{
  "encoder_inner_norm": false,
  "text_encoder_norm_position": "pre",
  "text_encoder_layer_scale_init": 0.1,
  "lr_schedule": "cosine"
}
Rows from block 3 of the text encoder, named by matrix and row number. Rows with one number belong to one attention dimension. Each number is 500 + 50 x the weight over its row's rms, rounded and kept within 0 to 999. All counts start at 0. Numbers have three digits each. After the name is the row's rms in percent of the matrix's.
# q: attention query, key and value (stacked) (text_encoder.blocks.3.attn.qkv.weight, 576x192, the q third), inputs 0-95
# k: attention query, key and value (stacked) (text_encoder.blocks.3.attn.qkv.weight, 576x192, the k third), inputs 0-95
q.45 090:492596557489512522460570511486538463455472531493474508512498429478466510483496644453616558526437568495486474483488512555615484519521518519442475531502524533525636394540520506499481451556478460543486442592538465441419535578575498482517456543464505527471473598527411578457451459527520535435
k.45 092:571545529406563494518488588559463515489602549499544601528499493508425464524446632537518451542459515598541515504485548513596540543560385525409483530517450460514469506535485644464470536500528391486493471501605433509431482464502507508552496503441474423490462430550454533505500570513493483526
q.46 098:497563472486450464440562518587496555441525487540505444547566516455463619570545468508495473392528455408459533498479467466553512473484456416526505596509557465489475549419572501544489584541550545559599433449437516493428408494551491581554514550440551454525443473422469440462437560495528537496
k.46 098:505503480523470512493571657526497432471525412428494549480479456545524490471483540413468395491485478511500597516510499467422470503600461460564477504420477418580503463554514400517530466430428474466414521579572510460451521546518477467446476531530469569484435479453569524460472453542416485495
q.47 093:450552522546495456483521558401583591518475474467549498503483413524391516532474541508532529489453550519423547483495465533525513498573489483456539566541589465513523477518564563447434485522553450389488439490514448505509437553489614539470478533515484455508532544494510573439484473472478462443
k.47 085:567546467443561500444493454419443483561513558471442475443515492533497491523521584415578533423499479587460520449478544501554474533446500541524585514458489500515466390533554520415529636582448486487594504493533493459557482456438577477435494533442423458466361516559567473487482441516547527423
q.48 110:462531585473463511529516542496516432532550468490435506534454664504446542454526601417520507441580434514464519477565491499438513520414527457510456523504397477358504538433544453458519513496492600613550538383455549548388486448526557539550500547594435543452453478464507547556531409489555479480
k.48 117:424467548478520517456423463472534471574536432458550567559503565495533518406524507558539487569423429475593472590513550527356520496483454482595433470475459484655439531552441411528410441446513489530416527561502485523514477595474417576460407494476533533551470503473595478454433516513487505447
q.49 101:500417468547478557439527491478524512510419472566470394492479530448467520443497555520493467450504458459489567383477488394469498499557471477500402478544512453512564547524430416568464460569472454424531494519460438436467509494536494531473542641581515469537528575544459464588564514509485511435
k.49 103:518546443400508463522472522548544538505532520472462456400530525491525621490557505558391526452459426542493533602479579440501421509425520548493559428584532485579454467448497477469591526430442444513432502548528498635520495463444432458582471472470512508507601485466466498455442453547474586484
q.50 088:482519529525608438531509453542486532486405484458531494502435555513517518558555475424437443523465494564517458604485458461502540516433459499496522559528526429470574577498498398480479464488587513420497438399538524536570438508476476502418433481547468501465594506514459506576417480463359464500
k.50 091:513491597424521533488472440421498529535562469441533431523468476519554562511485556490519479447419463495475499481524480431590489448509498518328360544383458552469511534466475405487460512489495540566398492544385568538589587567520477477385497490491572499483532484565509544491471520426493566506
q.51 083:546551548435409491452524509437549465398518453545516422438483505473600548420464534586505519529480440486512439495598509462511575435490533477547481458519481453465507529597487567492449436458482507490419502503599542555471521535451616576468613539530448465498554511366556525583512479533536523499
k.51 084:472464589519583519521459421525463514582600499388573543529419581506516558442536554420482562471438490601599481449446535483446431530472472409533553518460542504484379534458499534479510512457545458478543513496422491502459465471538434500429478462545457598458446513422468471449472560573514543486
q.52 103:520471527476465510492562449509594512509486494525607479496521480397606498489446490641479592451547560468545533451461515448474482542409397514545467519545505449492485468576469542466447517481487496525491469542559479541490550478472509569448544464452622457497504532551450451534553543478447481484
k.52 099:575496490557533481557559579465452606485538521485486535536458533593498530499494436468420476527457470526513489504499506592563428534492493528451551485448554439514440463373461432481509488416441516535538543446506513501513488448501462421554595501468469537472412510435468578540441429453594564521
q.53 104:439435466435595540523410546627464553495521470550517506534535479560492492540528492478560494531481460498534439520514482529560479540497529449541562494473591484511516495435502478553543551547503558423508493480442600471426436463571430439486492520435503454552463455514442434557514497478431510509
k.53 100:420521487478429520442628498556532486466511520529437429482497400522545505479457510554522424515543491493494501431431416429486544539539517462433393584542503587505612566478485453504427564525520505500471538585478541389507488536574569438533361491536582417585543476542431488476500521508492391523
q.54 104:520505505556526519482392562536492537477509491469479565515525490486501457528463458566511595471525532481519502543574445513460545457490518523524552481451458575536532585511457547453502522471459539536507512489404539462485560505562531540500501540465519438410413486521587389497540491442501473452
k.54 104:520541493537447467504518510457512416486395489456514535496387537503348456526568437461485552521453482581499519541462499511488453464480581456608446470460544540493527531496492464510508497473460597497545534432445568462468512429442421509552449501491539464609514438463511491536585501570555464501
q.55 090:515574427521497474483550441498458486540445495568440513420556498585479539634534518567498533508464607510454539548579546507467438517518416526465515538455534419441482434551402564462539525512429442440484443583505510463529484442546492552415501583445488462549487468504551539471492553506481524375
k.55 089:423494529459463476452545548514499574487548494508513505488509494549433491463489569518440443495392459465559578421455432416528538473457495507443584490438519550427437470494619568520439520571528442455512466494532512514391553487489481460524542586511501424524496466395480486519514592483454456502
q.56 086:505501388370469439509655420488446489563482579516462496527521532564469446503512501541514497621460495568514499567496501548459453592472444540443537478548571507436548542522515354453469476544511493573481531525498505506501443518429509491519473521513513512481426493462398494574500505474486519487
k.56 083:475512492400416518399500422557507555487569577582554457490601569506583573450370596527479442593544439517497497540510572484478534445463515456478449480577536479487510477537505477518404486558493458454451507538554511451414508494466499431522548506485552499427436554478493417582463575478542466459
q.57 088:555505530535435552490611434506452503504471473516498531456479509420566488462491496565489453513529551406519513455510521503513527493572504465463443416607387560460394485455445457514526458578499481569491525574545547518580512480558470460513554597423531468461544592506479546521533417476593530489
k.57 095:592469465556575469566409512541454542539497525536529524625450423542513493489518419458450529502414482528551589589529452524492470515481511560446433404503480534566452496476486482486606422484467494476524509524431521453393495495455522525522473445519561514501600496486491510447458520466510499583
q.58 088:466543522465435553446569498507478406533474537444551449511490577490474481536461466520598423644566498433521493538456514464548502439557503545498524407564422507502551489536411445475414412450435514588528565475424599512590489509535501506582431534485583482471500475443496459555517542540517508496
k.58 091:481511440490520496517412438510500485468559497527508562542494567463504525504515519460444424553544543545548524592525538458506485575471552477576404456588535426554547538513491499445557471510455497479489436498557408527503527544495459555447483448533427516552530602484500506500451516442523477451
q.59 118:480519544486522447425493516534551544460498474521458422443503513347473570460444561520516460421503475496526550446497495432554486514454517481472363464496503479468582576603434558474427546558495501513415456544513428508415517521548556471463459496570485501565519506425473516565465656491462573509
k.59 111:466531545440426513506493558423482493509635510461517506560472466530478442468541584476491526518535428503479485525422563514515451542480501419557648468449439465555434411465511452491560525420464449560515439487555486508563518540481393499461421474467491528513483569492486425502511513635484580487
q.60 100:521484568421518550476462523466437501453597444435520498481412467512596493540569501578610454553545526452505457558523518482520504501523479511523492564522544419498481500503541413488483431496463463568446499426502583504544444469523444522514453593485528529509372483428554421539460509532427542464
k.60 103:433504428522559486502486507431643573502538546450398386460446475399439461507536467461517428485558447603505553480482555475537473499540571550423428518452474448502538594463580481554474491479507557537512519555581540415516540539590474469535442537508487531477505495437474480485521523494491447443
q.61 098:570376571447500556472441542519515488520529451512467492446521514580578494507570565473468578519480446460641511463445516468481488563567520459482535479447538549550497467515389436478583495578455568580548541576453467477434588492522455563505551503487512464536581416451387484567473528527524493426
k.61 097:451492447630554414608546539504483477503518517490425589493444534536599564434515399547548491465542456550507566468402426385477487454506503457493479502552500546541529546533420519565496462535457407489558426516532517467537476510428538586579512559503584403548585464401487490487453492482398469483
q.62 089:452498438542475483463505575559525487410553530567501456434464509407416507448524427489495544479466482420526484449545559420641531526513411556534530506536410458418537499452490508450499533544458548449546480563524563499426526477524515547496547454535547503547445574490480541531497454506606579520
k.62 093:548414519543536493494564618561446474516540413515573525540419467551471468509464394501517487432411502507548504468481516490536407569479422368541513553494456559500438468476540464474386417439429467435438512534496515494464577485500539538428393539569511539532465528414525526502470514536495507543
q.63 102:509475514523548529565506511513547538424521517532514488511455490471521487553536512449435480501470437411500399429505521570457410491526465504480527487468526404508464563499546442500363503503424513478488436468449531478479558508569536504496530561469511550457495522430483489545402591562451506532
k.63 105:490479531442443565511436395441494453490490466410495498469472465447575482565511521575567556468541490538503594603529418467549472459460423492500414623588562507463488509541491513398521473517465437565432524485562511524546460517513564480467546468489554584437555478459497389485529571529425515510
q.64 112:439579589499561552553450438440485617550485514552404477492439522471497472462495539493581482479508497490498494589384481524470414507471458514438525444492450418448494494456506436489504493511484443437530518427582446557498527603590516448521584487424519504588490441585497497557469534596541573492
k.64 092:556456474520550459539519482540451470635481461500499488397515511482467443477439544454523477511590581519392477468565536535410467513491474487525529456417553514556555588437501541504496476459409469521574431455536479518531486501500486556650499472502533560456532548449498529512532509500572545545
q.65 111:407466511510588521491557558499617577466519494490499461469472520466473558454442567533531547544561499510556529524470503397523493494489415461619447531476529553487499502521567531469491470505510527481464499509468482578480449539432536496484513525602395431528450475557499463490462506468430453519
k.65 103:595513540521458461457505528508556554511517526503618513426488477446518511482478462490496496519448388492486505568459515448572417525423519577494556517495515483524464493558505456506459541307496439609426518478511504548540496500522512395494485559565430431439529549484491428488434481440527538565
q.66 109:445451501519420518491465407459680525512417419544461546505462619500523429527527538497523493513444420496538424485460451456497401506445459498538550499405499535545516515605571477560510513526513572495531494510444536462443544436380490483488516488515458467521471483507483416540413437547411485464
k.66 105:511492444476501518608526510442477533533483553499487367411422501512428461538519519485589467491469487600584505518422504525443431561569457437477532544478467464474512556514437461490498403507520484467466576441462482506460544485443507507530532522587578594467497414477475553513487538505479459520
q.67 105:560525499426562562518448473503445485489542461544497532526470487451522462433492531496474513593468451541562537443488502445496526574498506575518515564493548609487398447581460462437502498494480418532475530505451414599500470505463518452402520463535559476335529514421473557511518562535450501366
k.67 103:507510526302527576518530519536489587500465339538509506511516526486523575498506541507502498404547493494543496523596472427579459578469394458472552582471477516515349470502537447484498457536464508525502462410497411497468518562507563438569520563515461448353439542536419589532490521472518399514
q.68 105:433514488483486434461521492494509468456539528512493410478455521575520371523529515522435555543499375412471563447489584478465534478507548568528544605427485455415507519457576546460546600502587552423549529534487518556534497440527455555450497496567527558528574526495529464486451481510493545473
k.68 109:549506516434486599612464370447461458473486558532458519508438492517541515598552470509458489532448468538552436415540541464495485532512538525488486465460547432492532485445537436518369505451444460394588491496511534480504444574598492527561549479529551547519407600349553570531566482478504505430
q.69 113:504575528527568509522493494535401537535542584439568544558552584520489552498452505645482496493458386501543461516471541519445526498441407545548482468460425435559558532439488525477516554545594420483448432497514406524541470571594558496435475514431531462454597529522431455433523355485548424541
k.69 108:450535513481567510416501446507504540440531435528459578455486530416549469471474562379462527448546528530408465500571525515435559505503493443453544467454609495533512612524464471516483494511489536519530449472475623538441489487468524490463504438543454490497475512425502580424503587489416543510
q.70 107:577542511439515515429454460440510524464487471436472519516479513517592499381584511458458464513537517580519578520513412456487507508572514423519519483486482516447431512460545551529488557509422591471486534568397556470506465527435517576465581510445517484516418622482573484532430460551442513564
k.70 115:385630516549515484429566529523492457504516526479539436491494593519502454589430472550482447496422498434500617443506524517519401488409462544587503465509368553461518453547490509455486613551587506484537436454500495529521532506473446566399527558358476518571581442523515510438463464543610503546
q.71 111:516511523485495473484503503476507569574507443530539502529492501569481484593505460376424614515521547424492472463571538588494525500375486464483531437491461544479560449449415578532436498387556531560594422471473534444497470549506489497522460594522502482478498442573516506543512516490520526368
k.71 124:529463527527501491474397532520487511523522505446580422528459542453524575496542484543434570536361422524477559409550520557449544497475462587532515476560568437522481493516499402546464470440524454517525498498438524459474534451497435464488392586554483483511475504485461579465504541541461611553
q.72 114:574475521395516473476497516448516533545516491481471557416469517435497439469518541557470463515503457524437480584480486538473473532535480466483413575531577521487458503414586402537417489406521452568476581495505565460508508537438474520481414522454515439499543508486590453466540548560498509479
k.72 120:613540489509583504515425514505521480482473545491553498533509466516441511376455514508487516557441510493602454494397591455493430481446403549424458589411495490540445456547483471504603490501372430489479469545494516500499426527510503517531536554520537438448451509544515517494550476531511503469
q.73 107:572485466497560481504545533469569548540479604520528460552463467536523534590463523434436484509469386520532576415442489519472523516615470501535460425554607510504465518488392535602450478485488454500532502510383491444574499460558402461505624557432524518469419439460536568479518473459489509475
k.73 103:539418474475431488503529494475454580466611572533536436573522559534495443618575418427486487552580506497437480416481469449551569549490517523534557465545475477467573516451545522506428462444569436445513491552464485530524509461419476577547492529531412452506505531419424556563571451543495603443
q.74 113:516467437527511498448490552466543461522395523516560451508439579439490564549552483486529473448395368586469433702429594512415447496513511511490486518481490520487398454595512526562500494479615425533458522486597396550491525442443519507419518455477487504443515486464472586621546511514508524500
k.74 107:473569559463497510492489525492559511515512542537541495469529585431507525518548591455472479500535511551532460470492467470516551568520525461445479509433466491623491557539581524466482538502541582471522571493486491467571480422504538512562453502455504538462529435437530457586556400551520492535
q.75 111:469531509414559545463518537505586573505425472429445462497516432458466499528560437563406456528441429504471491464475501441567441514515522481345497569519468527428492464569450604471562519501533433447458491437511506528449458523509581503512589457435519473503535471487581519546526573440428550503
k.75 116:530492482540424599556493495460469575479542524480466520482446601425536437586425582489491497523459436520473468513433545495508484517560622404568502526485581502417595541552485502548432514575485519392396537514394525487535501443488543550462457515512467583510475451450471538425457437532535550535
q.76 103:585476534522490555481518401514521499555476411498417557507412515431448584527463507480500588496542465444404514526522544474518526569466494531546560537428500489491534435480453484516511446400433471475493504572466533496440514455565474528414477548538540484464570537552484445452483522452556529496
k.76 104:422471540459546547494511554532492580519559636505542514551481455481468479524448469459530565534524454505518466510473506508532452572472468551523563394550465512510414588487477486440394444482432465511548456395491557484509551553486518564547453477568518441396448487509543459565387542528469491523
q.77 099:439480429469435507501472522535491555540531503447474511578511420524559513445427562564486493547518419507496441434522594488521505587524579444565576511537493492545555501478496398509546472454450502533475538605410569505483406490519458523497486493559478549551514569472562449474522515424475472626
k.77 102:479491519585532440512502545556503522492443456488480614452493467542540429467490436517529545458567491407429548471477540538439462526505531550527498476525522485497474446443500420517568513538476488506428564534454422498544548419408476391387534409589547569426562520496517481487505595530397562513
q.78 095:475574516477506507552453528496332426575562502542447515565517518590427527535554535441515517502520553596466500487575525574458555430510511494497550551559421478516542481459513447488519466478462528597505426516497506543502397432453501531480493557435496460529462551482543528509509464455574498521
k.78 095:515503617447562522522533463677480442547459530481553640495506460496542410509517458488482487444460464467462452426500455499475490559549440484538446541421549494505497472476514442463459486489494533512453455542535533557511537641516485474548569456446586531454488515519504569403458576501527484529
q.79 107:521477486512470464480495457540525523550419475507476524525437426458433458466534494506428545496469431582487439440504543465510497556507468592501492460519544502531716504477475495485548504463552558440562501496507485506483477416509512456519501522423414476558559503420477588508503397582445484509
k.79 096:429471539580535528484435451489525566538483464449502540439532457509567548547490459479493472476600489458488528596517445538473577500546635445513454483495494516532507500468531531514521597453500587404565442537357473385496464537468475519435385499534444547464494427491519572556549490494450574441
q.80 091:512516468538532422568522439510596515472519460520470488441484461436491494469388514475514508416452479407491436468478490511503605449519494518469432573512476427489442483474525501447508534585560418491534546595566557491555511570609428481603514507496464454561451476546380457467540476607504530420
k.80 095:500477475493480514527567460485546581499507504461484425479511530563335452505530498572466548516501604571567510448503476455467545515459376507497553500484522548464539564550500517557558542473545467494510464515505589548544500558452527428552496431533530429493396516583450528505502471409512438652
q.81 094:580472543457459419469600529555508470445586494447502526533526434515605528575476495427527435480496528537544485575466546444502465463450503449473529545515457446478476403526509501537553525468385446508481487486570459544406525544482490524418472561459505479535553494507447534468514467492545514447
k.81 098:542475524500506512563571516543484547467519503594538577579480498448432473410550521513541516478577587486434473449543521502586577420445521489496485533499523467471422436431517441504430412422541531545456587479542527537513534500415426456565555517550482547467420509563592541548498552461508484511
q.82 113:564554487508456526479567565476499497426527508460563532528482410505475442517524579535472564443575531513471433534517463487546483534497502585453413544441412437536492486485452381492505429498453419622517453525517477599548483471491486547508572609461516471485403574465535486516485448504445454469
k.82 113:604523532439492486525524516581484503522571455480497538529492556564528358523452510450587532655464587541482504453418416462545553481470562397466579575407511539491454439511515561510496469502518542459478458489569456426396507544546539450542494553500568459423481469582532505490588531374498502519
q.83 088:473483517473385476487538630504347462522485555437487491513478524472391555501568540493468471451556451544399625537557473577572490596494526475479447571477469483581446474483493446442479497425572543458573480561497506511494465400502538555466574566494588509422461512509555478403492469446530519539
k.83 086:458514507470481599502538561483541484610531520522485643484516512509543511493473455475528394585454552520519467612450564459510459477616446468464487491464507564477491455523429457542538530499516487469467440405405476464486481591465555490503520449527583467412552384460542543505543433572543399508
q.84 094:491574443459486505541574531466511471413471516580542456558512550471475488498477525469416392528426484495477575426471521494491455458538497554527574536555503425569528395492484535450495590436562496421512491475447494519613543534420483498497523528521521459549609521517574498594433506538522457537
k.84 093:503568509628406497534494411487489433539543507469543552512488532507583534559581465559502512545490451540552502568451501519580403473599481404578459477491518563450487492538493547563444525491523436454458519457425490445479486498492463538516384505471520490520447480569435448467577515534528557401
q.85 084:472577373549527418526551451522516555581471476461531519470572545450587523464443450552560515392523485495465428507445498529440548472502494555475434523480559549492501522482568399457447536512530565515487460530536485467527589472535555470538563470574503456480508517571545478474488462510528487436
k.85 084:413411542505518456583463600472470431567518459581431492468525521454461462480507524595555523433556518471535515596507480439444509492536529505533513491516501493545542445423482425468421484533517474518466569393431611381498487527485567420539495501535422505563585563616393557507470543562459439541
q.86 102:531491492487490490517587561560388545456482518448448475592520461532439513488391496584472568491521527363438451410608543530521431540586467567552640441562557480542554499489564516433498459494535610555534472469490525551557489604467482481510474501503653416455544489548477514484520476564381503544
k.86 106:443487460496534469465365449504538512460479433563488541458547467555556510463479495498464453472526534490455504504524432569462578513530585556560508522451478553470365501506519435489508497538505445590477498524398563451449532517497482518565490537488495461591506591557565470410533568519578447522
q.87 098:491482502531399483496510546485526453536496458548497601541494564412433494529533514541510522461475418494443498552544518474580546587536501500496540501456504470560447553474470507477427536430473580438425476551540588525517409422528449517470560588538481646373503554469481490456526470549497617522
k.87 100:420517496445553557566511520470617453532459442527484485518559563585604513539431422435519585574470521506472474596532605482470516502533497473442556399473516606503533484530509529499529504597469536515596444455473525433466487422474498409481455450463553534522550489406535432529533482556498495448
q.88 124:485543465523468473538463576550529440422588521505557548523561486468547452495479507468431511431381591588554481478461528483450530488478505542548458445527479488492545491529541438539454456591553425516500556599518564522574495479494483495530476542484426550578441509442527457519455412520482540584
k.88 124:595535589539516476473522472560578494518453537497442444506509588672501491509515480579434531494589533525447532486418520504466462487459508507491531505522538495541483443555464519530571565454533623536488471530538563466534433400523454437559436476532523516460402469525488559515610589456585534413
q.89 102:490453502480511468480508560416572574514431476535500514492546396585477498485477489575465556583499478537396467429529563502593546564541495522403444455516517490535578542449481449517496512503425570425445557434453537391547434470493518519575464425482554592427442538525564546521479493475496498502
k.89 101:475430516452487522561484428527486460482515517519501551534474480427556457570436495512475519473443517499512421603556551473507487506562521431541510508443481510515497569508517505506482530570462524474455492487365501461417491554557441539492406593504412428465570422465431454511469473606478590454
q.90 102:484540535451529522511501568635466562463529495532522581562537428440591546462472579517492511492378463486442499490494623540494463550481445435484512485514512465506506431516544425510451507425436448515522463587493451525580466547490506517408507491497515648476503517470575531493527536560476519556
k.90 110:437544567527422508451526471503500477502488452514501560483523536557484458582515501576493547424528566497387445542513495475472556486514498432538472499429458463534387422548566602474585504533455573495524518555478494465421557564450485511517494433527505457447460461491545519473557483551469504414
q.91 101:426509466456540471546494460519512523454563470516583465543529433538506599525540558461546484428415526483521508467407587546403473483541411604601519462509521503477537528518530501569503526524527446563550502589464513509484533541493522516499501474466454500490494473469478425468389380502524456589
k.91 105:455479577538447404486468510533560432492509489512460472475501383558458495573487447546461544402569485464460410411497393519455549402446430571564383457546499546536527533552491594526534459535516476470464487544549495464530463490487451492553524522459549435481518604595492554493555576573556522444
q.92 089:540489546567530529505583518496461486493595421539457532510617531554459573445466484596510453456509549439438561421500539542537500517467441500608613546476484496508413487477483549552525412414494499501440486476465529472510512540494540546500513550562577536480441552528497549545396426528499443465
k.92 093:434490446464565546568464518505521471465437438423525642475454547517539517457498517511509546586533455429497512506488567570458583505442455488521533519483516515487478599461426428463483490505503507516514395460512612444521517521515522537456529667513458452539442568497517450523448503429483520464
q.93 082:508395511566513559508461436516492484416539498579478393492485487486447489453488489447514494496438518527583614483474498460400473456427490491684544579457492503484517532541586540429514493510495472489490575544489519516414520496564532411537473481440457543534605477396542402464489532503490481555
k.93 088:491471384571566451381405525510486480500459441470502419418495487514434625546478566540548541489524516473475488573488532530484511449476486542489416514519519551546434553535460572471486560462454516495494528561481504542549438350438496476526539508460484537479473439598458403504477545619535581492
q.94 097:479549487441533500525460495350444563534527557449539491593488603583447526537546586471488503503478578471483566539470464594487467460500463497515519462460495452526408460470499479489416529504607469508573487538413479511525451568501501501481514463434457470409465493545484474568519527446472582546
k.94 104:484565520457426460457476510467477464499485560534593445527502449590566552492455522486384465533337464506436419442469464490508450454487426564564426442469489516538572509491460487480516548533443366525468495539548544557454516488538549531518501558469557483492500516472589561538470465439583472523
q.95 099:464369486572497491487541541602480479440512562567400404485449511471425521446513478489485605473450396413471525459516501508493522461521518442576487534596519505488492462506551527436582508544551536420471536513512556508476452463454514504474515551605575562529561457505450490440564478518585571552
k.95 089:440446469546541539398501447514537509564499483542442440484541449537503533458472395516439484422658596517454526532569572562414540563514486471559444434437453521394422538584495517451474498495494468444559522462527570621492479456464449433482568520551486521422422381498537481514505486543521387486
q.96 105:384482496500466532564469463516495492516489528518511566428546439422485516492543486510566553548399524490488495445450578544628516496424478463482541450500470562463504586532574497526515542656485528636414430516518552404511529515474492527518461573505528476568515509568528489423499456543490474430
k.96 114:450400522449356456464496494436607495533532576490496508561558500533486564522508393519496491511586454415488597498458491450453506478469526459531497438514487558459488499425470520572516453538457490579452565508439572555498497479426557525479508529513482512562563548467521495464497504575391522526
q.97 101:566524395500570563433548517464422461453524467431520592571532542538537455418586422541536514557529510507541493495432465548490509571496546497495545542432509686525487463560554547489455521523485407438444541558506531528525558479509528461438505500584491505574414498529579535429491421545418475466
k.97 096:434540423507524397485551505492420464537560435507424467516494493569470482487598486586569535508595490481539514482518500519455537566456449448476446629484436489530503517499472499513488501550457587525505452513591541433425511553533519496496534437490503500442361510405485488412429517547474513474
q.98 106:505477589525503476506451402525433443551498612478508575573496429477519462575461535453517468525536481501422489537533500563525535532592546458582529504540486580532534483556475542504426462513596487507431427564489462444472470489479494518598454446507499514432577394462467534467561527548517577502
k.98 107:532364519490428463511536408563519470443421617467396495473518472600462561472459428485521509457505474466387461504485498518531501449435392586500559431554465505488504552485507591579497541458570493546432435506439475394572409558511550530469507516526458539503497503583511575582580414468542633452
q.99 117:487491532509472481506520413499437423481633450435422462637437401432465521498610484420479453507618479557458530533524413539520438468538543544582502586460454542545505493503452540564515518462466495496545536510446516488551562576450398443477572503490504566476544502466518459482505456570540606453
k.99 111:463441480489514513544498502509471515577406531518500472489451537528500446527367460548490451489482464518623664463478551466542515510437513531580450455595439467484471470447529450353558558459475563561455556453483521484497420507492497561525507536435512502510479485531476481496388524537426507556
q.100 115:483542502532540509567505472476494468490418541507557459459565484500560512525422457528469561473507553473579497496411473480545426461487503449534525519557477469498477440549501539567516499512510463421475531532481453544525478572481469464527502534525597528503622511549542520387492539469495533431
k.100 101:520460452462533499533577525456467529471521538511540567556501572600483501543530526518512514472516495489406530451498545491432466458567438522507551527397546526491523490329486468485452564373481426550497445650508444438475482549534421542547561618532542514476508513413455531436459494546571469343
q.101 099:419536524507451562475466492429490456549447475519612548549534575468562540446468417520504459501557537530578481491474534562439477537442479493426472438402479556582426464578537493469524529467504565490440504513577540511470554480424517576457484481497464529578467513546554491482495510498481421552
k.101 110:397555588591462482490496513444516459488498489525465533517494403511447576437483476559535443554448606458505424570423559561456525521578479628477449492429487406620484552514425505436523532460492513467508481453508512528527494507620485526487473611440560471481500518524477536435536488440536440493
q.102 109:627535456435525490451511570491598456485411554489499444487471497514494555500641449473543528497477492606449536530625587509540567456443565537502492450486486527409501477454393554547537510496487436525454449413438572458479565527549497499514542523538415460535485571458534593565516485496549556549
k.102 115:511570478582531530538543443590421432560500538479501512482530500510557532545467566446413495471559606545461550529543583436581467515502513371565512543470519432470432462485506575471600525503459457502444430480386468462515412499428461584465543548470468436475517485433618454520528501383465501439
q.103 106:550498542528579524540508507449522484416480462480488547455522461503514540465436478512572467492592441538579578564470452508387546489431500486498386512490505438468428400442567533468467474510559462441360474464466479551551591489439524483536524467498495463515518552452485455589561398439501542519
k.103 099:470460490473496519525515479455567601506433547483516380512550487437555450564470612425528471537471561483446524434494513477624518549531412507536490522421416386453644578586521501515470536438571486485475492490511527465604454555591475510573422492411481517539410528556558575503464499460431449511
q.104 111:537490528499534455532566470494497437489502476464465517453506481370467452520554502536495575462505497538496521523587580504561489484488499545453565571531517440511457513460574420426450496386552551536534511607570444530545492488476538482541455446529496479560449553470467460393554575500434576504
k.104 102:473531513487455572447492448499550640518430495516543540438517503490479518524462499528448534554561512543586443602536396449461492435533442412501537429508424581533559545585542468520546406624530506586474470579464557483443522491473478471568479538447472477569435436519472524512468436480456439525
q.105 108:515512426450518494535393536430515543473544531469603510443464536612518490520508501473530464550566532512510490466393586503499569434538531412456511431555447566559584481439516484455504526403546465467470474469496440535459464591556512568495556544474495444499518468512584560511468487461501422394
k.105 103:515525453527488439517456538579370463483470520493460578545520439518463483441507642476523446476474467457536466490527528506548464420545535609507580511474438413517473474519469399551524544508470440463587494565495455527536548501531611518486475622446479480548441556484447460524414413434460519531
q.106 101:434464563459378612400524485539542567500431452548499549504494561453480537506555454456459482567482555474502449455547499510419415544622534541512494485505527484423490540529488521508541437537466474544465450516521538495505468482485501454503478615449563450523535553514497458403522516465505396586
k.106 101:452554528557556544480475525536480485541506451510478520512503505549542402610501482518538541489519456377525552553437562552556388593471561463452599508477513539489494541536490450535509475431517548487482492557530449407607426479482448544469516413551524506448538515426516432427500602537474492463
q.107 111:572441513479514568423543525515554516424489574463521566451543551473522358466478418552499468533515420430487488490469492468430454539507456549479497483507518514508474573543553549477626508574570580402506539498497439570478523560569550493495521466404501556391505494517506533458469477540539488421
k.107 112:495383430474579575571524484452463496482484521518424443524520453494537505488560558419459442470521502511485553528500543507444544496555616552484508504533564469531429565499530498540441478470533459509572507437481504469505468410481487496549516576479507443509477467490502469499538514483541507378
q.108 105:565551517513402425434577521498515497480551572472549537522514503492552449621478459540454494494445562525534495482482500490562538509551444472532521377613439394488507470515616565440466546589464586484521499550564527522533442529570480443496523533470415488403453524535414535588527521470458547590
k.108 109:504437553467426533495485432519524508440512466637444485604472518552502522476480533532515496440448534482384613480529393434516585446405561471507604500528599541548477534466503513488479467509471575638501568554500467463523573506436393478512466512460507531546462490547440492486528591470531529504
q.109 076:524504425526590555552525401590507504472553488589528531505457503404531503488496460508501530419427444469467513527509491411503391559500420520545546514501554541466503478595498485416603482438475583552572536600457426465429504494542501487421544483491379531601491453517524441515549470558430489512
k.109 084:537569576503456515508465486515488595507477487491479577459557538512508416464604522501497524502523443456452558498501479464508530538543569468549503447574524557521411533591493563456510551447469490484466523484462473450520446574490526543461463516506459509423395483569582497589580486411497534445
q.110 109:449469503481431489482458518476505431584498448477520466500518462518502564559603544417484533456513490494519585510526461415585529478594468502503454475531459459550467543495486435476431583455440475580604500575467517443512416480487438568474528551504398569529473543452441540528602503495519570454
k.110 113:499434476427440502526543450590451425535584508506556474457528577532505516562473397492522508501417553405461506486535494446529573589477446448581593500522485531549530505512553509476453475512466472480578423573521435567531474576458488543517483435488559559465410507420515453483537477409566494417
q.111 098:522467508547466486445451431527481509518513517495419485425499596521562506472567433507570466473542526594495470497505408431422577470566547417498473444495470570411551600556535529515426499638507519432568468497578465479465530517492442517517490403519459373600451463532516517520602536485487538412
k.111 099:488583432544571521558508539469474468493493478550354400482551476497438589427574492568422539401461480508522567451543512474524413512475460574459527483597505499444600452414555487473492501420555481572546459520450485475578530451561469518415486473560470595589501532479503515433513426564534410519
q.112 094:562549530511427493463477620505562510518566575395509520479487463581552578470477488479511457436395579453455504471493429535486502484534462524508525508539504347466514463573550524310541484529461500524410461514534496447414521614518514489479454535496494518490514523524469505565458489551541526482
k.112 102:534423544488501553465497494470459467543526479580517529521471455520459432476485474528475504492514517453440506408596424528501554379486504502491489514509514568549396543425497555545435500566502524488595440500549455511475519378481480411595457549520502452637456483547560514452515550485592523402